A small segmentation model, trained from scratch.
Model: 3.27M parameters, norm groupnorm, activation relu.
Training: normuon at rate 0.03, 5000 steps, batches of 64.
Data: trained on Sentinel-2 satellite tiles (TerraMesh), 2.2 epochs.
Rows from block 7, named by matrix and row number. Rows with one number belong to one channel. Each number is 128 + 24 x the weight over the matrix's rms, rounded and kept within 0 to 255. All counts start at 0. Numbers have three digits each.
# convs0: first 3x3 conv (model.decb.0.1.convs.0.weight, 96x96x3x3), inputs 77-87, a 3x3 kernel for each
# convs1: second 3x3 conv (model.decb.0.1.convs.1.weight, 96x96x3x3, transposed), outputs 77-87, a 3x3 kernel for each
convs0.3:118108123088120132114136113106129119108112139117116127156147140126148184106145164080105103147109130134110126140105165147120161154129162127124158124112139122120147157122117115106111105101099120096210133099201136117216122120109133110102129121114096101110125109121114105095128154169090149196109121196
convs1.3:139120163153154139126168121152104145140088188139113154091116110131165139124135181122116159118129154117121129183101112166148116164125117190141073148158096138134104133135148134109162135136127076126127090133111119119083174164158160177181163153160128158162165119151150145093132133135111123111114100124
convs0.4:136153126112125119134109106127156146135116121159135129131151156123114143124137152165150114155124120157121130128136145100129115117133126141142148136116150153120133151151137167151165138171170138155140132143138133142123112127124105157154098140137138127108140119124115124137167138152128154114159160096
convs1.4:125133109135128111132119138166149141158154128152147125123122142137139156139123147153117129146126115150129132130138136136141136129157124108140141131132158139135134114128122109137103124126120126129138123127151122126158093105107107112144123119135137147172101130140137153135153152131112142139124165145
convs0.5:120143121119101138147152109112136161095109162165095108102178131139123136110115126085084097208136087085139166111130146138127106120156140131116134151118137142130099071099125151102095084129124104182135108098141147128101146120144106126131138143133103105159136103071113153133189102109100132119106105093
convs1.5:120111073163133073141113122111134063102149151169167147099105131082150081144143082106120090123122109152140121096149136152165161142111140135170104092151145140110104165098101151154135103143116099152138131090201085154064084107143147114128130097117077113147131138104133072186127160112113156167149143158
convs0.6:112091086129114111104121129141153107157134114121129113097122119105128122097142126155174144129141145080107120138134118167136117139131123168137115173151121111127098163146107174152112140129095157150165170144153108122110120114102141146143138141110140148150136134134109123128167168155147138119104119119
convs1.6:162102050151100030164121086143138090125126067094119071139178135150155133133140132150093127200159148150115141127146154095118136113156142120191155085126114066095102101117143099129144127127168126094113168152173172147155115111126085094086111089108118142146125157176144167158120146134142139136158169111
convs0.7:133124148140144155144126152109117160137173153156161131159154160141114146146127152095140142170167178150151177154147121170155117156148120160140137142157112144151103158157123141135133141163118085126130120137142137136149172138137177125117154133159105108117122139147142132099125090142127144146123115119
convs1.7:092123123151134129141160136150124123106123137128132141089139135101154140112110118152181134155125109147124116070143119108156120122122125095103119130106105155130092132095149133124108168132112110129134189144177132095095121135147088106100088098088139167120126143117157141177140144143116125129123116147
convs0.8:129122134139131142145118115122122159111129160062113152105132143116145151120132112133160143144146158115127132136133106153170161130129159113139127139163141125138153152131158128129163087100114172133126188134133123142131109136146100110124102112101139125156131118157087095091135140148119148162119097124
convs1.8:154154151161161135141099099110120113151108123156102102148168087150131129132118128147129178115126140144119128130146143118118126103119114160102105121088090123107112134111109132118085120142126130142108145121118146128131143134146115109123151139172174146154116109119109125112118138110148131110105151130
convs0.9:141095081125111100133125116106120119106152135107119146159107122147164133142142138137107104153156151131145138095134109149145129106146126126116112154135120111147155113137119135148130105126119085118093089168152075176116119103103102084121117100139121101102155142123148138107125128133139167142105163198
convs1.9:160168160126111162126137132112135091135145129132132122120086155136109131141123115137112123145116124102119141127134127137184129122132154135155125093136143100154137111121118141113113136117116106111156148142144122104114128103124163121111122122123120170075108160095127145147093171132093149152111116137
convs0.10:128143138142147092112107116152136114130141118109153110135117099110133124133134107137133095079222105075149165129125113117151140113137159149119130123148164100142136153114127104160123121117137109126191148101106105173153126128110122145138125105090150125136147142096092129140104147120112132224164103112
convs1.10:129123132113133127130153095117082119116135136154142151113144135133104147127112107105114160127141115106118127139102152149113103133115131135108116151124131110091156150109102155120127158158107155128165107190120130165176154129133127116119140145100110143138132107117052151140151148075158153128139164168
convs0.11:113133120126115122072084122152172143122160139121137108128120122127133130109119125148140094104146109130109126142170100169148098161138114115157157143165136191158151152182111116157144098129118165193114142133139120165141132124116100126112103113106123128119093126107114092127168142125143149100137133156
convs1.11:109085123137138149124109135140125113118103092115148106112164107109149166112140173123138127141132124114132089086129135086099128126121115108106128110096119120124121124131135097127117129120130112074128146119118156154150115126116124084105151117101128130140163129089126170115113149152114164145118161147
convs0.12:154125124165116139146145128141112133108110128131119119129119109126105107088139099166088107165141121167162162149119112156125101125133118192142097160160126139125100127133103147167134128181098180141125179131127174152121128122098141147098106142128110125161126134115150141126161124145148144145150148120
convs1.12:091085104103142113141172141149118115097113107095142117106115153098156191108159193128141126116156137106137113146121168124074157169101119124149114132147133138112086143161140191113125181138159132153107103154094103147077140151176121133151111132170114113159156141156129131145139167124135106109151115100
convs0.13:141082105084142159119193067126112146096167106107090122147071143062131128130190077105115108112153105119120110158096125123126121128113141146097129124131117141132140160116119111128164119166093165059084119094198118159084089149135162073133125109139145157070137101150105158115146167112191084096102135218
convs1.13:141100151142134123128143111136175129160157162182124100130108159125134178102128126122135166130105121104121138115123154120122125119067165101107118148115139158135153137094132153115132133137083115140128103159140103152159104147127135081105110165121146134115100120075077125145070139124104154088179098122
convs0.14:107140152138141147159107099088087132115179170086139116118153172151129165169115118075122142155155125112116096109102113176173172131143132090091094116129105122133122119119131157161132140080085115086120113149142142113127108125138128122131157155137145139139160164106129131124099109112106119111143129157
convs1.14:158179159143136120127116107130120119152147134098114157129135166131136124143133123143111138163135091166130106072116139104153149120140161149144123094083090148124111112149123109092091113104112154142129197161135155133135107111136065087076090107125156146089130154136106140139118187146135125142121167132
convs0.15:158166150128166142159155146089158177166173151112147091131128139122125131102123157120107117104155144124150171125140154116141129116131140144133107099140119059091119096113104128130101132130121115072118084113121089099106105131104117081125083122110102116116132133108110148116162168153122185164118154153
convs1.15:136129115131146131125132103121129140110133105113120125097131115136107126147135100126122143170093141126131157126095139115098122099118100167120127143114102112109131140133148125154151153101152128148134138135140105155105145139156149114143161156143166131141138156099148134112097120103089150118094083123
convs0.16:131109094110101099100081114142119127124157152109105100119120101110108107104115114149149157189174134135135134102107113126130109134154136121132153110077111084078095124118131134155149109170148148142128141166152093156146103128111133133152126147146091143149154134166148166128108133148129160155108127146
convs1.16:118148107122148139137136118107104117110120132082084115136123138123127077108112092125091129123109119123132139099091131104098091116098115132157168108111165121133140142155146106110131168116128132136120150168156117124109163166181147152130152193175145162114091126100131164164135163153104123130099095115
convs0.17:121116178137163135122099115090154152134105140116118157129129171147147147150128111114110187111099147102099142166092096156111099127116102140109104135144130137128131091098131129142129144149142139123113164138118140109096117100123124108112105115107114121115136104143115123150160161131140144169142142121
convs1.17:149147125134107113132114123150125131128142158133120132121115095119137101120131086115123117140146130109114109104139125113137123121128132100083141105116119104107131120125138114095122111098120124132139121135137128127144119122155119119148133138102091130131117118139101124141094136167077099103120141127
convs0.18:128105130127111125129132109133127075138166098144115105102115099094104094116138095141146171137161102138097113134114141140101147110128155134125101140121124164094160149138107166138092136144095109129192101139196115103215109118073104123100097152104153139137163135122150141130127106182158101162130140139
convs1.18:141100147174136170120128170134117129143171123165126132100114108159090141155143137113149174117135139110102143151102159127174159140201114179157062179115075179150161126138120126129125157082137111131083098114126128141090063139141087132089115151096158154101165140137158143142123141108081136137118133165
convs0.19:153170155136135138101132116116121107112151111129170115189148147133151138143145102105086097156090085118046058128121095148145094124117104164167146167147126138138115138130096129143115118143102161101096123125078077065078111141161083123140104101158102095069118100065092078093181183137172172154115125125
convs1.19:115095136122139147138121125158140127140142132095128107116091117117089114110122126115115104149138137111128102122125129133148104135142097137127126107095122128141147093146137089117143134127124159159146151175141145142116097115105103104108114149133117151134118118104112108112160169137157149128092125135
convs0.20:124084138094120147094124179112136080111107087145109084129159140103148130122141160114128107101145164102109156146109121146142172143115141103120105107115149111106156103124153137122153134152165132146131104116105116116109125115104123124123120122112100116144151139126111116164115108104115088122143101114
convs1.20:160133138133123116114101137125112132142125118113141107107116127124080132134067125123135119167112118132131135155137113120131147105108140130141150121150150111121189142125136136121150142143123140120132114144107113130138153152135132117137142109134131122157129127144123140151145128113120174120098146166
convs0.21:161163135108149167143155147108124113117135136126063112157193130151172119133137142093114088139096140121128109109099094090131122090132130132126115120122126122146143165133114152146137147098104130138088098114121084138145089115097092124126132115103099103128113127105106092118139200173170154093106110134
convs1.21:123109120127114107134127111119131134108152130114145140129096081110132105111121116124137129150133125115141122157144137123133138132163130123120112106116118140128155110138140116121129137102151117114121127125129149158125120123145141113123136152116127125119138127123112099134128136134117153125161143151
convs0.22:144138136120174099118086158105135096146110140124109208075161130132152084155104197112124115147098141123093164142137147151126129138117117119160112116155115096133179124140148116170111149137115120087151122164113128080108136083135117107094111132113122115141123143119129151060157101185097122143118213125
convs1.22:101138101169134140138161097128126155143173157123121153100177149120112160098078116113123113140138152160130128106107105121145138092090092114136138126106136159161144098118128140093134149123122144144138128159101155157133090141156155168116111114084110112135113107110134164064118071129079124131065126091
convs0.23:103106100134085094098078088127112104135112108112083101108100085135113087097122091128128132120144113124128105100147170102174171100193170158101194144130134118152131139105117131111127121106136095221187121213201112218149121122126131111134104136140141121113132107121114109111058132108088133075120130115
convs1.23:120123137120150131102166128117130128109105119123119143186126137188147156196145164159112159143123149141091121164223100163209100174190111104108113132120117137136146171145124161136116144146134097125123100114102083127106164065146157084159159106167112158138115151149114151155151130145148133155147130163
convs0.24:131146152104110121122134177127139131125122082090130115153167143146102113135110140136136113111169134139143144122133159155162152157116162109171153120138151142109110132144123100143174129149152107142106124113090127142121135144091113110164147126136143120148124140124165146123157177197154122138070102152
convs1.24:139132146172150137156118160137157130124148130113130098130109129164120137170133128110134093101151090083145152140129118100115115119103068143148132121125117132120148131124114127144130127138116094123120140151134107129100122129092119092110129107120137140142117121129137121116138142139107147121162117141
convs0.25:116126118111104114099079078146101105158165099121141113113129108083137143104105115140133112106097091104114128116122140140134115168165154124121139070122138068113131128129098105097095138133110147118100106116113101138116133122127100149183119096127127120102155129096136145099115087067115092051100164078
convs1.25:134149170125111130110143127111127121079107084103094094162108158122119131133089118159173168121132153146165136105154132123119151161093120191190164119130153119103147150172139179130122144141121126131148150165133120110081097084114105111124111113126084144125093092153133123115147143183154161157139135132
convs0.26:105122120072088124080102142155126117128109118156114124124122145084102120103138144141129136119128107106109122133142137149137147129119133164162103126114088162121122124117100156124122136145152104119110110105099098099131114122154063100102085134131078099116111107114108124133101081085084096109090063093
convs1.26:116138097105125122102098100133145131130137142115129133175138125162108092168130116131146135134134124134119136094084092101113104120140129128142146106128138102113109146139132144111110145098103171158134191183144159145118090075087113087105138126126065114121076116145103149152141158129148155163140172160
convs0.27:111113118111157166164153147154123066105062108099120143115161141132152113158148146153113116143139146142129152156153134100127154118124126178155159159168131133164111121115113124138157123147133149160181142185165212120176107126148118153139134136149134126119138148147127164123135130108123098114114105128
convs1.27:120124128158094117142128157141176147142146153139147167126108134113110091070107103120131124129123085139154142114128093134134087126131150128146139084130148130159111133143128129116109107090125147133162107182116110131118149116181143147162144139149090110178119113116165165160111136100120084113126138114
convs0.28:111115095147145133098126118105144134106108131077137143138161117115151121098107122143179142171165151150142136127128136118134128090145121157128163155123120110091121120115136117120113090122116154135125130159138088100069145156101139113111134096129140103117133130133117125128135170146141151126118113078
convs1.28:151111119150106110168175132130148183087110129129140172107135147166146167154151151129095121143123140129089151136143130129101130116127149101123102142126129111132134109136160157158169125129101115113140086127154056088121138145139136121131132117131123111107157103128137104112119113110125120104114100114
convs0.29:159160115162095120097164148180109115057102177156114101109175102118084141140156164161111098113137181121138147127122111125137154121118141141144118124115122154148148106194104105119142117155148158137108170077079093136165100100160109125108125112110093128145162146107149134123150131189141119087177108094
convs1.29:100162171126142101155135123083112152149113091085140153123127155104155071127073104135187144112107106131158111115135119177134145103120125123119153127118136100126120144130102084116092158121149097064085072151137148137122186175145112113134153118138182099160118079126137129153145117120074152101116105171
convs0.30:151147141145142137127155114110160097121122092134121135124102120113140112137162113154129126128140152096126110115140120146150162115150152120134120114127159114150164090170132126155116126165132133094122108149140157152156126133156107152123140112142116135133140137107108109095149086117132139115172121124
convs1.30:159118142128087123136106092111146128089116132110145146161127118178122123143105132101155128111151128114114129137100113134105122138149111131124109109125121129109134145120122115118131132099129115103097112166130135111118090108110101095137132103121122109154118126132126142131112134118151161093090152135
convs0.31:113114112121117136143121142113107102145131120129140121104130124133123149127140164111146156178141165147147159124137107134160130136170115152149140140128160136134131099100145122120156117127120103133117122102130133173115122106108162159094130144099122167121110144115133124126114181143093123114079123111
convs1.31:128102108115126134119104139127131151128162127115129092136122112139115108156127112107128132151153116115135102140123120129117127127132122120121147122102116147083116131122139093105118093103138109143093113180161085113144141153155141106130141121145115116136109110100107145133139139135112122145127140160
convs0.32:124132121126151102147163141137110122106118124150165139136093082100128101123141097088140135182175142138149149129105092152114098147141134089097106105117093110091100112104141136135146112111129119111087133123096118112105139132123103141154114144132137147174159150147144119144094109120127131149082137161
convs1.32:102080090146132126145136132093108135099101136105148144148101150165134104142139138147135134121136143119099151162163162171170106152104103095101130055115131104141103159157177131127148155145112120132130154155155117091077162128152135154139114123142130123124133117134126158148124124121083126104114078099
convs0.33:081122151142144110105131163134126128140126126115147089115131173138135104102129109112094098144163188117109102118131119129167129130103098135133135123142122155151149117103119124159145150143106136133140128123119147157134140136136106102101151136141104124113142151142136134138128151097101128141154118126
convs1.33:128147147108138105084120114098098087075076124101103133115134211123128149138110130099100194146123108129101110099141177140156142114074144123089110122108153179119106105124112095120134118072049135137070134171132130125139076106102146154105121122174121147154162083083128113147128133121164135084117148144
convs0.34:122123124116121099108106118136110097220157131130148134127116103151133095139103117072085092150088098189165112102137133106115135142153111129123145124137121073121109077107122129134139172169135116094098148109077165153133131152125123139151081104124073099103101101125139130122111105118141064091213141093
convs1.34:067083152134107110178170127117106132120055090135109073097113139153134161165110143106165116114110183134143170114159144154106117148145103143170175117093193141072134160131171109138124084164175146169160134132163110130114088134144089091145147116117117050151142090145156119178125162155101140137106141141
convs0.35:116154117093131131137122119154131109186124116121151127147129133136104128173116138127110138130148162147138145163140135155148121164127138136114117106112139127106128100157163114141143148128140155138108164155117146120116102097172114126146107105115138121138134116173137135155132117151132108187156118142
convs1.35:129109112126097108120136112141097138162124163163121149118131135119103114149118132137137110126134085132143114138141156124131154129114159130137134149168129170149144147114147113126125140102118089154131147132145127129141165136148135126112119109136146123133132105158131109143145117111100119126129141121
convs0.36:178136134139118137129116125069104124077117143137179195137133145122124150155128105129126139090102141123119149137131120081110105135125131131148127125111122118111133090115136128124129122105132109123128115086139137118144093138110124096133114114115094128133132106115169149134164095102104135109087117146
convs1.36:133132148115097116150188144101134135114134114154154146164122107152125159131146127112121131130117155152129107156128125119104134169137136155111123121108115123076130106162162140131167139084092092118125151111128132146093100123112109073095108084122134154102104129129156118118120136141157158133147138162
convs0.37:146126115119143147113116129128087093110123103165133133141176157131193167115139174144140112120145080139128102104131151102121134099121145105125158103136142107124132155125103141172157124130160126099088137119129163129106117119099112110113122111125104098101139110145112126140157124104154154140117150110
convs1.37:122123140103087114148118135147127105138151101148160100105109148138112166158108165103130111123116141134149110168105142163102140128133156132106148123137165119115156123141126111127121126107107132117116133181145107135131168111133153093125136105141137138113101124135113149158101117101137122115134113130
convs0.38:135148103140117109140138124121112095093103148107103163139115140148120141163136148102067103133111144114091121128123125135129120135128170109135139118131136160135150105124122132119146137124111121110122132099134107145120104121148137096112104136116125102103110141132109136157076096093074121089073087121
convs1.38:200115111176124136138165127124108143160132096123135132167131129121094142115115128126123124142130140109107105129137135137108139137137114132142132120151171114123144132143152115108147111109111139155165176118144160104100095156104115113117097118135160098118119141141135147134130106169109142142112108114
convs0.39:070141138119126128117137134139100115143142116134095086117142152138151143102111174139123131145142154079143099120123119146136165141124100140127148139153157170135180106135136136115133108115113131161162082150152139090123115090065108140116151090129130132107122136139131117066107106091121075139141153113
convs1.39:136148119122150124137135141105170129133114163131150174148144162156111102119098127127142145115098129146119135150120104133138086117118119127156139100140169110109111112131125133124116123111123117084099096157139108139135121094107112090110149096100108137166138120125144146143103121097113125122138127094
convs0.40:141104121141127140145144105127100132158146107155119109096111129121116122136127078131135168133113112163115117111184111097151121086123123159133135112135152076139151095116124105124142110118133127180138145180130120141087108136115132121099151154154124117151169122146161127118094139127112147108129117126
convs1.40:099078079100110104124110132117142127110107100144100139148122136116131150153152140124133114103128121131123092142120123110131109133174122071127160073152137119120140133147124115164128106156105111102107142177129101117134130087133152098118139075122116140135139109142179109167142165149145122134139148156
convs0.41:103107110153108113144134130136165123126125154154121112108112130118114117154141134125117086100112091073095117114145129115131140138129145136118156125108110084133122142095101121118086115103117094133113094122110111105152136120155113124105129138171116135094134095114129129146118135094108140110131103097
convs1.41:108120099131132136157155177082150121116135096123152113149154142142120170128095156146148158140151123129164132129115113128149122128138154141143137131143129128148162147147120138158128133075111101142127136168150105100130112121112130101146121140142100128111136140128130137136065104122153105164155138144
convs0.42:170157132108128095122103095153110081133136117116146128142109081122080076128091111118088110120095129124139109123112131123124136145133160128132154096106107119113109136103090122113088142141133132115156103100112142090121137132135155140135129136148147110103122112104156132126156137140162118109138104101
convs1.42:140115061126102057103131096134099065123108068130136076145156125123108090132096092110129163131129138102123132095081084126101098144138101156137137140120151144111160155106109136127109108132143136127114135151147108105138103120147094137145120114133128118160122119181125112153123106129152132126128156120
convs0.43:090163131118111140103128140139078152158102139125122112141143159176131166148159133186125119161140122115156114123148148144124141156098133128108154146068136137097121084166120135104142136140123087164119106114145112112147099113095112151091102148118110160104115142133136158126105229132108208147139105203
convs1.43:081079146125092148120138142131153119103143144130154186182133144110126099101092163109054110104177130143193092158123123121112102145111129159174104123221143153175144170097128130139125121119197091115112140187138128125114124132111105104096144164156168090123054081129129034123103127183143099181098118155
convs0.44:150141123128145125141122103084147120071112114107102114156154129139140170141148168131126128153160142133157182125138139136119136145142140167168103155125108140116115110100115111152160145129112119118175111108121134133158143101096101134128138111105097120113114137096134127099177194108115115175120121156
convs1.44:126106118127120106172149150105111130095134164130170151111124137114125139107122141079117101149130118102149114140136138123131152127162133100150141123126107158096152125080124135113194131098114131142142104118117123096108138151135126115145093107104112102126149103148122156154101105139080126136142192132
convs0.45:115121095120118091099145090133138120126106105137083100127112090153106079135095062097105089118121091150139110198112118170118127185115141191174103229147111188136096120125105144113085161109113212064091192068069207108077142144159114131159105139131119095100145125091138122118160068079148083073139074064
convs1.45:121093074130100075159150127156121168133096155152125143114175108148159093163156123105150165132133150133177142106110192116102145143132142136096121131081175125106162136127168122142161113137174089093123107120146114090107131173129150171116150178113137101132159134167127135145125108137099117103157139103
convs0.46:103108118137135120121071086186100136144108132136143111104100157118131142115084111131121082137107135153102125137122146131133146153129144133129176109151149112132128115140128148135141118118106145069134170120142097089109104126167129137128109148123164155127124101134145080156128122131158117088145101075
convs1.46:099102129104105140119142158117094106093110142139129127120127125123132144147118155113129104100129097120101111125101134123120115143102120111122139122117129161110084162119135157125126118112133129135116122144090098122107157111158149104145123110128116122139148109139104121152132121107124086126165135153
convs0.47:119117138136116109163125077144152101104096115101091091126085088139149110121170131125145171099122126100131123141107098132109117141124132120102088125131088138107131186116104117122089124147132124105097072096101129121127092122124119127128087094136121104154108121099111112099121152142168116115107131130
convs1.47:154168148114118121106123140128143153113161159146164149114123164133130114139100107118107130124094133139125146131137126126128119139127132145160181112116141122088110151149150146132105106110128145114090138140116098145143142111140139091166139121156156138138142118156118112135111150130076067145143106111
convs0.48:153121108123125103144138120117112119114107173110142138136138094136159140150132125141140106095153156126140152101098149092108176109113159118123141093113109102113101128110111141134122147159141123151145102091165074108182123139138121112120108080133125096088138139106123164180113146119112144114137120090
convs1.48:154169117097119138106092148158115157146111139156144155120134129121076126113092130133142130121146137148120121181154132165088151128132127160128139153141117144114144105128096082078137145137095116156145134129146118161138097114132109102148138135128140080119133119130094101086163174142183155134138130101
convs0.49:137123117122106131151140114097103179145133089096097137142123175110151137122137147157191111161074124106180202122172106126124130138146130124116143154158136119114102154144137167116095101146167144094140126210136154130134154108160171176117168116137177165094118108132133191153063162174150140089159060134
convs1.49:167111128103138125140181115099119152107088162096109120101171143119077176117076146174091150113134131113105131157137116133118121100157133105084104124127124171117148090104134137142117136157073081125116124160098140122130161111080156104112084101087154070121127127135169156140154145164116144110095134116
convs0.50:112095104088070112118081101101147117101125117109082117111097127100098132082107119084148154101126118096110129101131093106128141148116143097158165108134157121160122130113110134116100117111126123165151155122121152149124129098120094137109124137132148149126126143128129144135160107111137143108129099118
convs1.50:153159117147158146139170147127137132176132119157154128112133110120090106097121104128135151146130129137133155153110105139133137142103136123163141124136172135142199116110140092118141105097139128125106136126137140134112139166174100119144118147146136117142140136106134150125103133129106123135144157180
convs0.51:132117117132184122139114107139141101130130174106159123142113121180167133091145099104112173123209113144145114123104132121156130147127132148127133173122112149118139144121157139183128110114138130127096136136139094091183156121146168150119109157154115159150112173105151100125140134138152109194102140080
convs1.51:190156135177150116137113091128100147120097124125109123138129137125122113117090129150162143177148133126116137075128120143159150144122138094125129139136109131156131134135123119136150118135132157095110144108079080103083084095089086074085126080116150133103179124140123134142131146116146119131137136151
convs0.52:124149142147140112153082130134127128109107120129134136141146129123170149153093164164116154097190134177130108129130124120176118137117125139168133112130133140117122145121122107178137134094121103153125161144110139105169129150115148088142109151109107141134155180124135097156109153096120120178138193102
convs1.52:146144139143143084174125068137082145106143134124087170116117232119094126109045134085136129135121167120144138119168159082150142123074081074115121126134189097121132127147105115056124164121090098176103128164178105103137141139147126170098157089073102115105158127114112149136114118106081106087067091127
convs0.53:109105125115098116115129126158158109158126138118144121106114114090138114085102138140181134146151193142159154150158115145126139139131120117134152130130145133152140112135146132165159088111142122153125160170147159122129130123146102112161114156136147152156151135147165136156133141143143099121136110098
convs1.53:138131160130126128124120141140119103125116146116152119100122145130112125131140113139129163119149153147114131147135142140131145121094151105149138116151183096112159108126148139113135122092105140116126140185127129114133145132149135129142130104130117123122133119136120145128111124140136139122119167157
convs0.54:148144138140177159134150121104074132128137098163158101137145137155171143127140093124128098122155133135117084117132153135134139142143107112145122125147109123143117127125119110162139141119111137142155139129141115128118124121118140115108141115111095104105110106104116111067115146126157155115127160137
convs1.54:163095111168121121149121113122135167122134123116116109152108112112112103138091099142143143152135134133134136121102107117162148107122129143141148122144142090122144130129171113135164089113183145151119160118113176072116137119092114121078108107130070090127120091139162123135133107081152152138160171122
convs0.55:099133142149124096121117120161135118087101145144107115112126138115098123118127106140203231131164179149164164121120109132131139125148113125130131186153167136163148099117093086103167147134102120171143163097090149136142140149118139127153129152173133095175155169143101120106128082133129090092064103133
convs1.55:082145129165134124147128110106114125108117110110095149127129120117122126133098123156133150128096131117153113110142135124157125133134117106099113087126115132148147157105133134128117137120147122112092119125122134104107111144124141123124131118134127109136134135102105107141160142142125160164123139138
convs0.56:134171150158165155130165170135145135104116142124128116172159136166149148150136161133108087129159101118151129108128129118131118133136130107111140094103125088132143144138114113135107087125112088134102085146120086152121132126125121125143130116114121110118087127114096105096167139136154120143152158112
convs1.56:109118160154127181148149154140123122120133112121124109116133136126101148145122113157153146132145148147135124136136124130091138104104107106161136120149117120128133126158092098120140115111140152105130170122131129129114152154170148118127152154126127123119159140093140132096157152129114150127103134175
convs0.57:139131149145127125124097088108084113065056126109105149143178178139138147120135149085107119045069073100075099127112139129113126136096130118105134152141176157156158109109114105094099075101110120124163122104160115063094092069104124098073116093090111118105115124089090099086115166185108119160116086128
convs1.57:136104121148138147122125165152162157145155169127167169129111106133107099120124109060109140091154159099133185124124172120077120121102149127096098128107078141116098141181203134184171121153108116141122094125110136112119141150136152187169145178161080109155065120172087114139126137140114131113118096144
convs0.58:115088133100127113085110061133150146188133144159184139124135120100167117121118098151105127176170178135129131105131130125128114119145138143133136154161118135137141116120108122130151116144090118083117092143114096150105145163141122164165181110141139143132145117128126118136122144103090143124156096084
convs1.58:154124135147119127158137124104133097109110110107115107137153141148107134130117104143115159124143120165140128132121139118107145106111123121109119105139128128141134107117119103104119109136100110113118131142144138145131111102108103072104111103111115145160116126124102134138131129160125161127136123155
convs0.59:150132081143141086149168129123150134114117149130099113107145126118144101157130104140112085140121106135145119158163157127144148103111138131108124151125131142119116142118085134141106099141136091135143070143158083146100125117116157132133163144142122115105146125132082144101139148126118141117144092117
convs1.59:127108126131120120125135141115117151138121123115101148126133134144134147133137106123160112127128108122127165129138161094118172076133131098127139126125147128090154099120139079084120116120125141132148152144129153128096130185115130132125156121138110096083149137110116151149135135147118145189090138154
convs0.60:109103103098113113091109123118116116106155145140116134093102126105134123122177139108108149119128138096108127140147125113166137139139115081118108106063132090072110099113133113129155101164130138159126108110114094111129136111117124131099116111116132093114121119129090109133118111144053070140075104165
convs1.60:105144167098095120142103113126120095119113139117138149152155117136135117113169126109102130135091101151140148149116099113109122110096158152163140108128122097103134158151142167125108142109096113112083138136100129126139114122081119113114137119141102152131130158143145161129149176178162078139150147128
convs0.61:129119126115113092105125109121120126109154115130124115140127100146080114157130124146126116091107156105139165118110119150131115139123133095059061102117100114077101083100120137113144110093085126119123121106125093104087117125093130093114115104136111136187128134171110132110086130137091137144132161133
convs1.61:135119108104114122119097111113120118097094098086079093177106112148113125138145153114125125114122116132141119172121161137122165192147164133088115115089093093097130123133159175148128150084099096126143127169136098125119139115104121134090153121118160127168073106115132116100109095122089147117116118146
convs0.62:136116126118153152133174160108128119138105093152146102147117109139128131133135128139115149121083160140110108129113109115117109132117126123150139119141150102116113124148114117149114150116094138107133142120142162150128130144154112128162117154129134133141122122118118129102155119127112109138099156152
convs1.62:118108103117087113160190164146150162132151138154174117138126121135112088099087089144120118136133112170124117160107150156113118127112109115096139139092113131096158124121133135148129128085118142162130138156111050084101079099105094104086120091077146131125140107136161141143142113079106118081140153107
convs0.63:101102117114086124150100115115128114148135159131136113093119128093086121115125120122162171131144110141097094126131098141146136128147125089120112094113113105137110121124149109133124154144140070110167091116153116093143117120130127109131105153114124136122122152115113134138138142149130111132147097165
convs1.63:136105147141111134134134158095127147084109146109127142173115107184121136144094166126147099139143103145186161141098136146098117169135139167132119126120104121090103151104144158086114128100086100124106144143113116119107115072103128101127133075148097138146087100152110123121119124131131118148145120139
convs0.64:148131142123118124141122152090131095144117110115119141082166117092139103129147126098128164103128098158132140131102118140126113139142138115127091111111128123153131112106146128144121134122135137114172144138137087100115130118117126123143099147085101111120106096076129103126118079160128118167093146112
convs1.64:150165153117095112120108113118083119114100128142124121133134135168117117155130127122133135140116124143123135164141106130128136119111115146144154147133138129086100131124165103107140158100134114149104110121151094122134096089095117091096151105135150169143127137152119135140126138121149115166100123127
convs0.65:147098094115112102118120109081100153138104116070133096146144130147138137133122168067091114088090087086118143131121159147097138127124102158132177125121119126099117163110153113096107115075108115092163119127112105074115146132082133108107123131135092112129103092127133120132081098113119071121082106090
convs1.65:143135107107158112124159147146140133149123140150138126138138133134127104122127129087101124087102110124103123135116078148126089123136131137115172139161171143128134152130146121132109127124105129114133153162117138097100174144131158136159136136151101143136106126117139151142110158116108137164117115133
convs0.66:133120133113095126129131136143121114131123105076153107163128158168149117103161150131149162091137145138104180122085125149113115140123113139095097154131097123151111154102188210153112147199142097124150124119111127122118140119111099107163095101157092114158130133137139128146158105148161091136174153117
convs1.66:117142161154136122167154139127132148117078157133159154070159097105154114103149116119126141101137079118136079124173114139120128149092109134125145139121135170120134123135119153165101102151102106132140112168163061151140113079110100135148123163116146116160103095127097099168131082052147061137163146146
convs0.67:139111114157136101115140136174142118129147143166140128149108121145142110103124122128122097108123118129150144111115109134127122133117117114122126134143142120114098134121093126118112095132095132169144101112123113101144140142128172129146134168148125146137123154127112148145145156128161186111125127136
convs1.67:143084118137112103173166150106137126117108103102128144127097153148139184131133146118112100111084134133176145139164174146134165167161168122130135108130135114137158141165169141134139088110128109129155094133127094117099131134122144105162127138135134120151143108134137143159108120142119107135140111142
convs0.68:147161163148129121129126115159075120137129080089065118128118146132106166139133140123129103121103094132092101140138129139148098066126110167141124118107104130118081158119113151096144135130142104150110116131123094136103106139136118060093119114108086091078100102091102108127134067088125162053103087120
convs1.68:162108120168096122128162119151150156168158161134147148143131117160099144156098102172153110141135127135132135179125112144142144148143139123148162130136166086116125122124130090104121126119127119157127131115133119130126120105110147093130129138143125109134088163156146124149169112153121154116138129161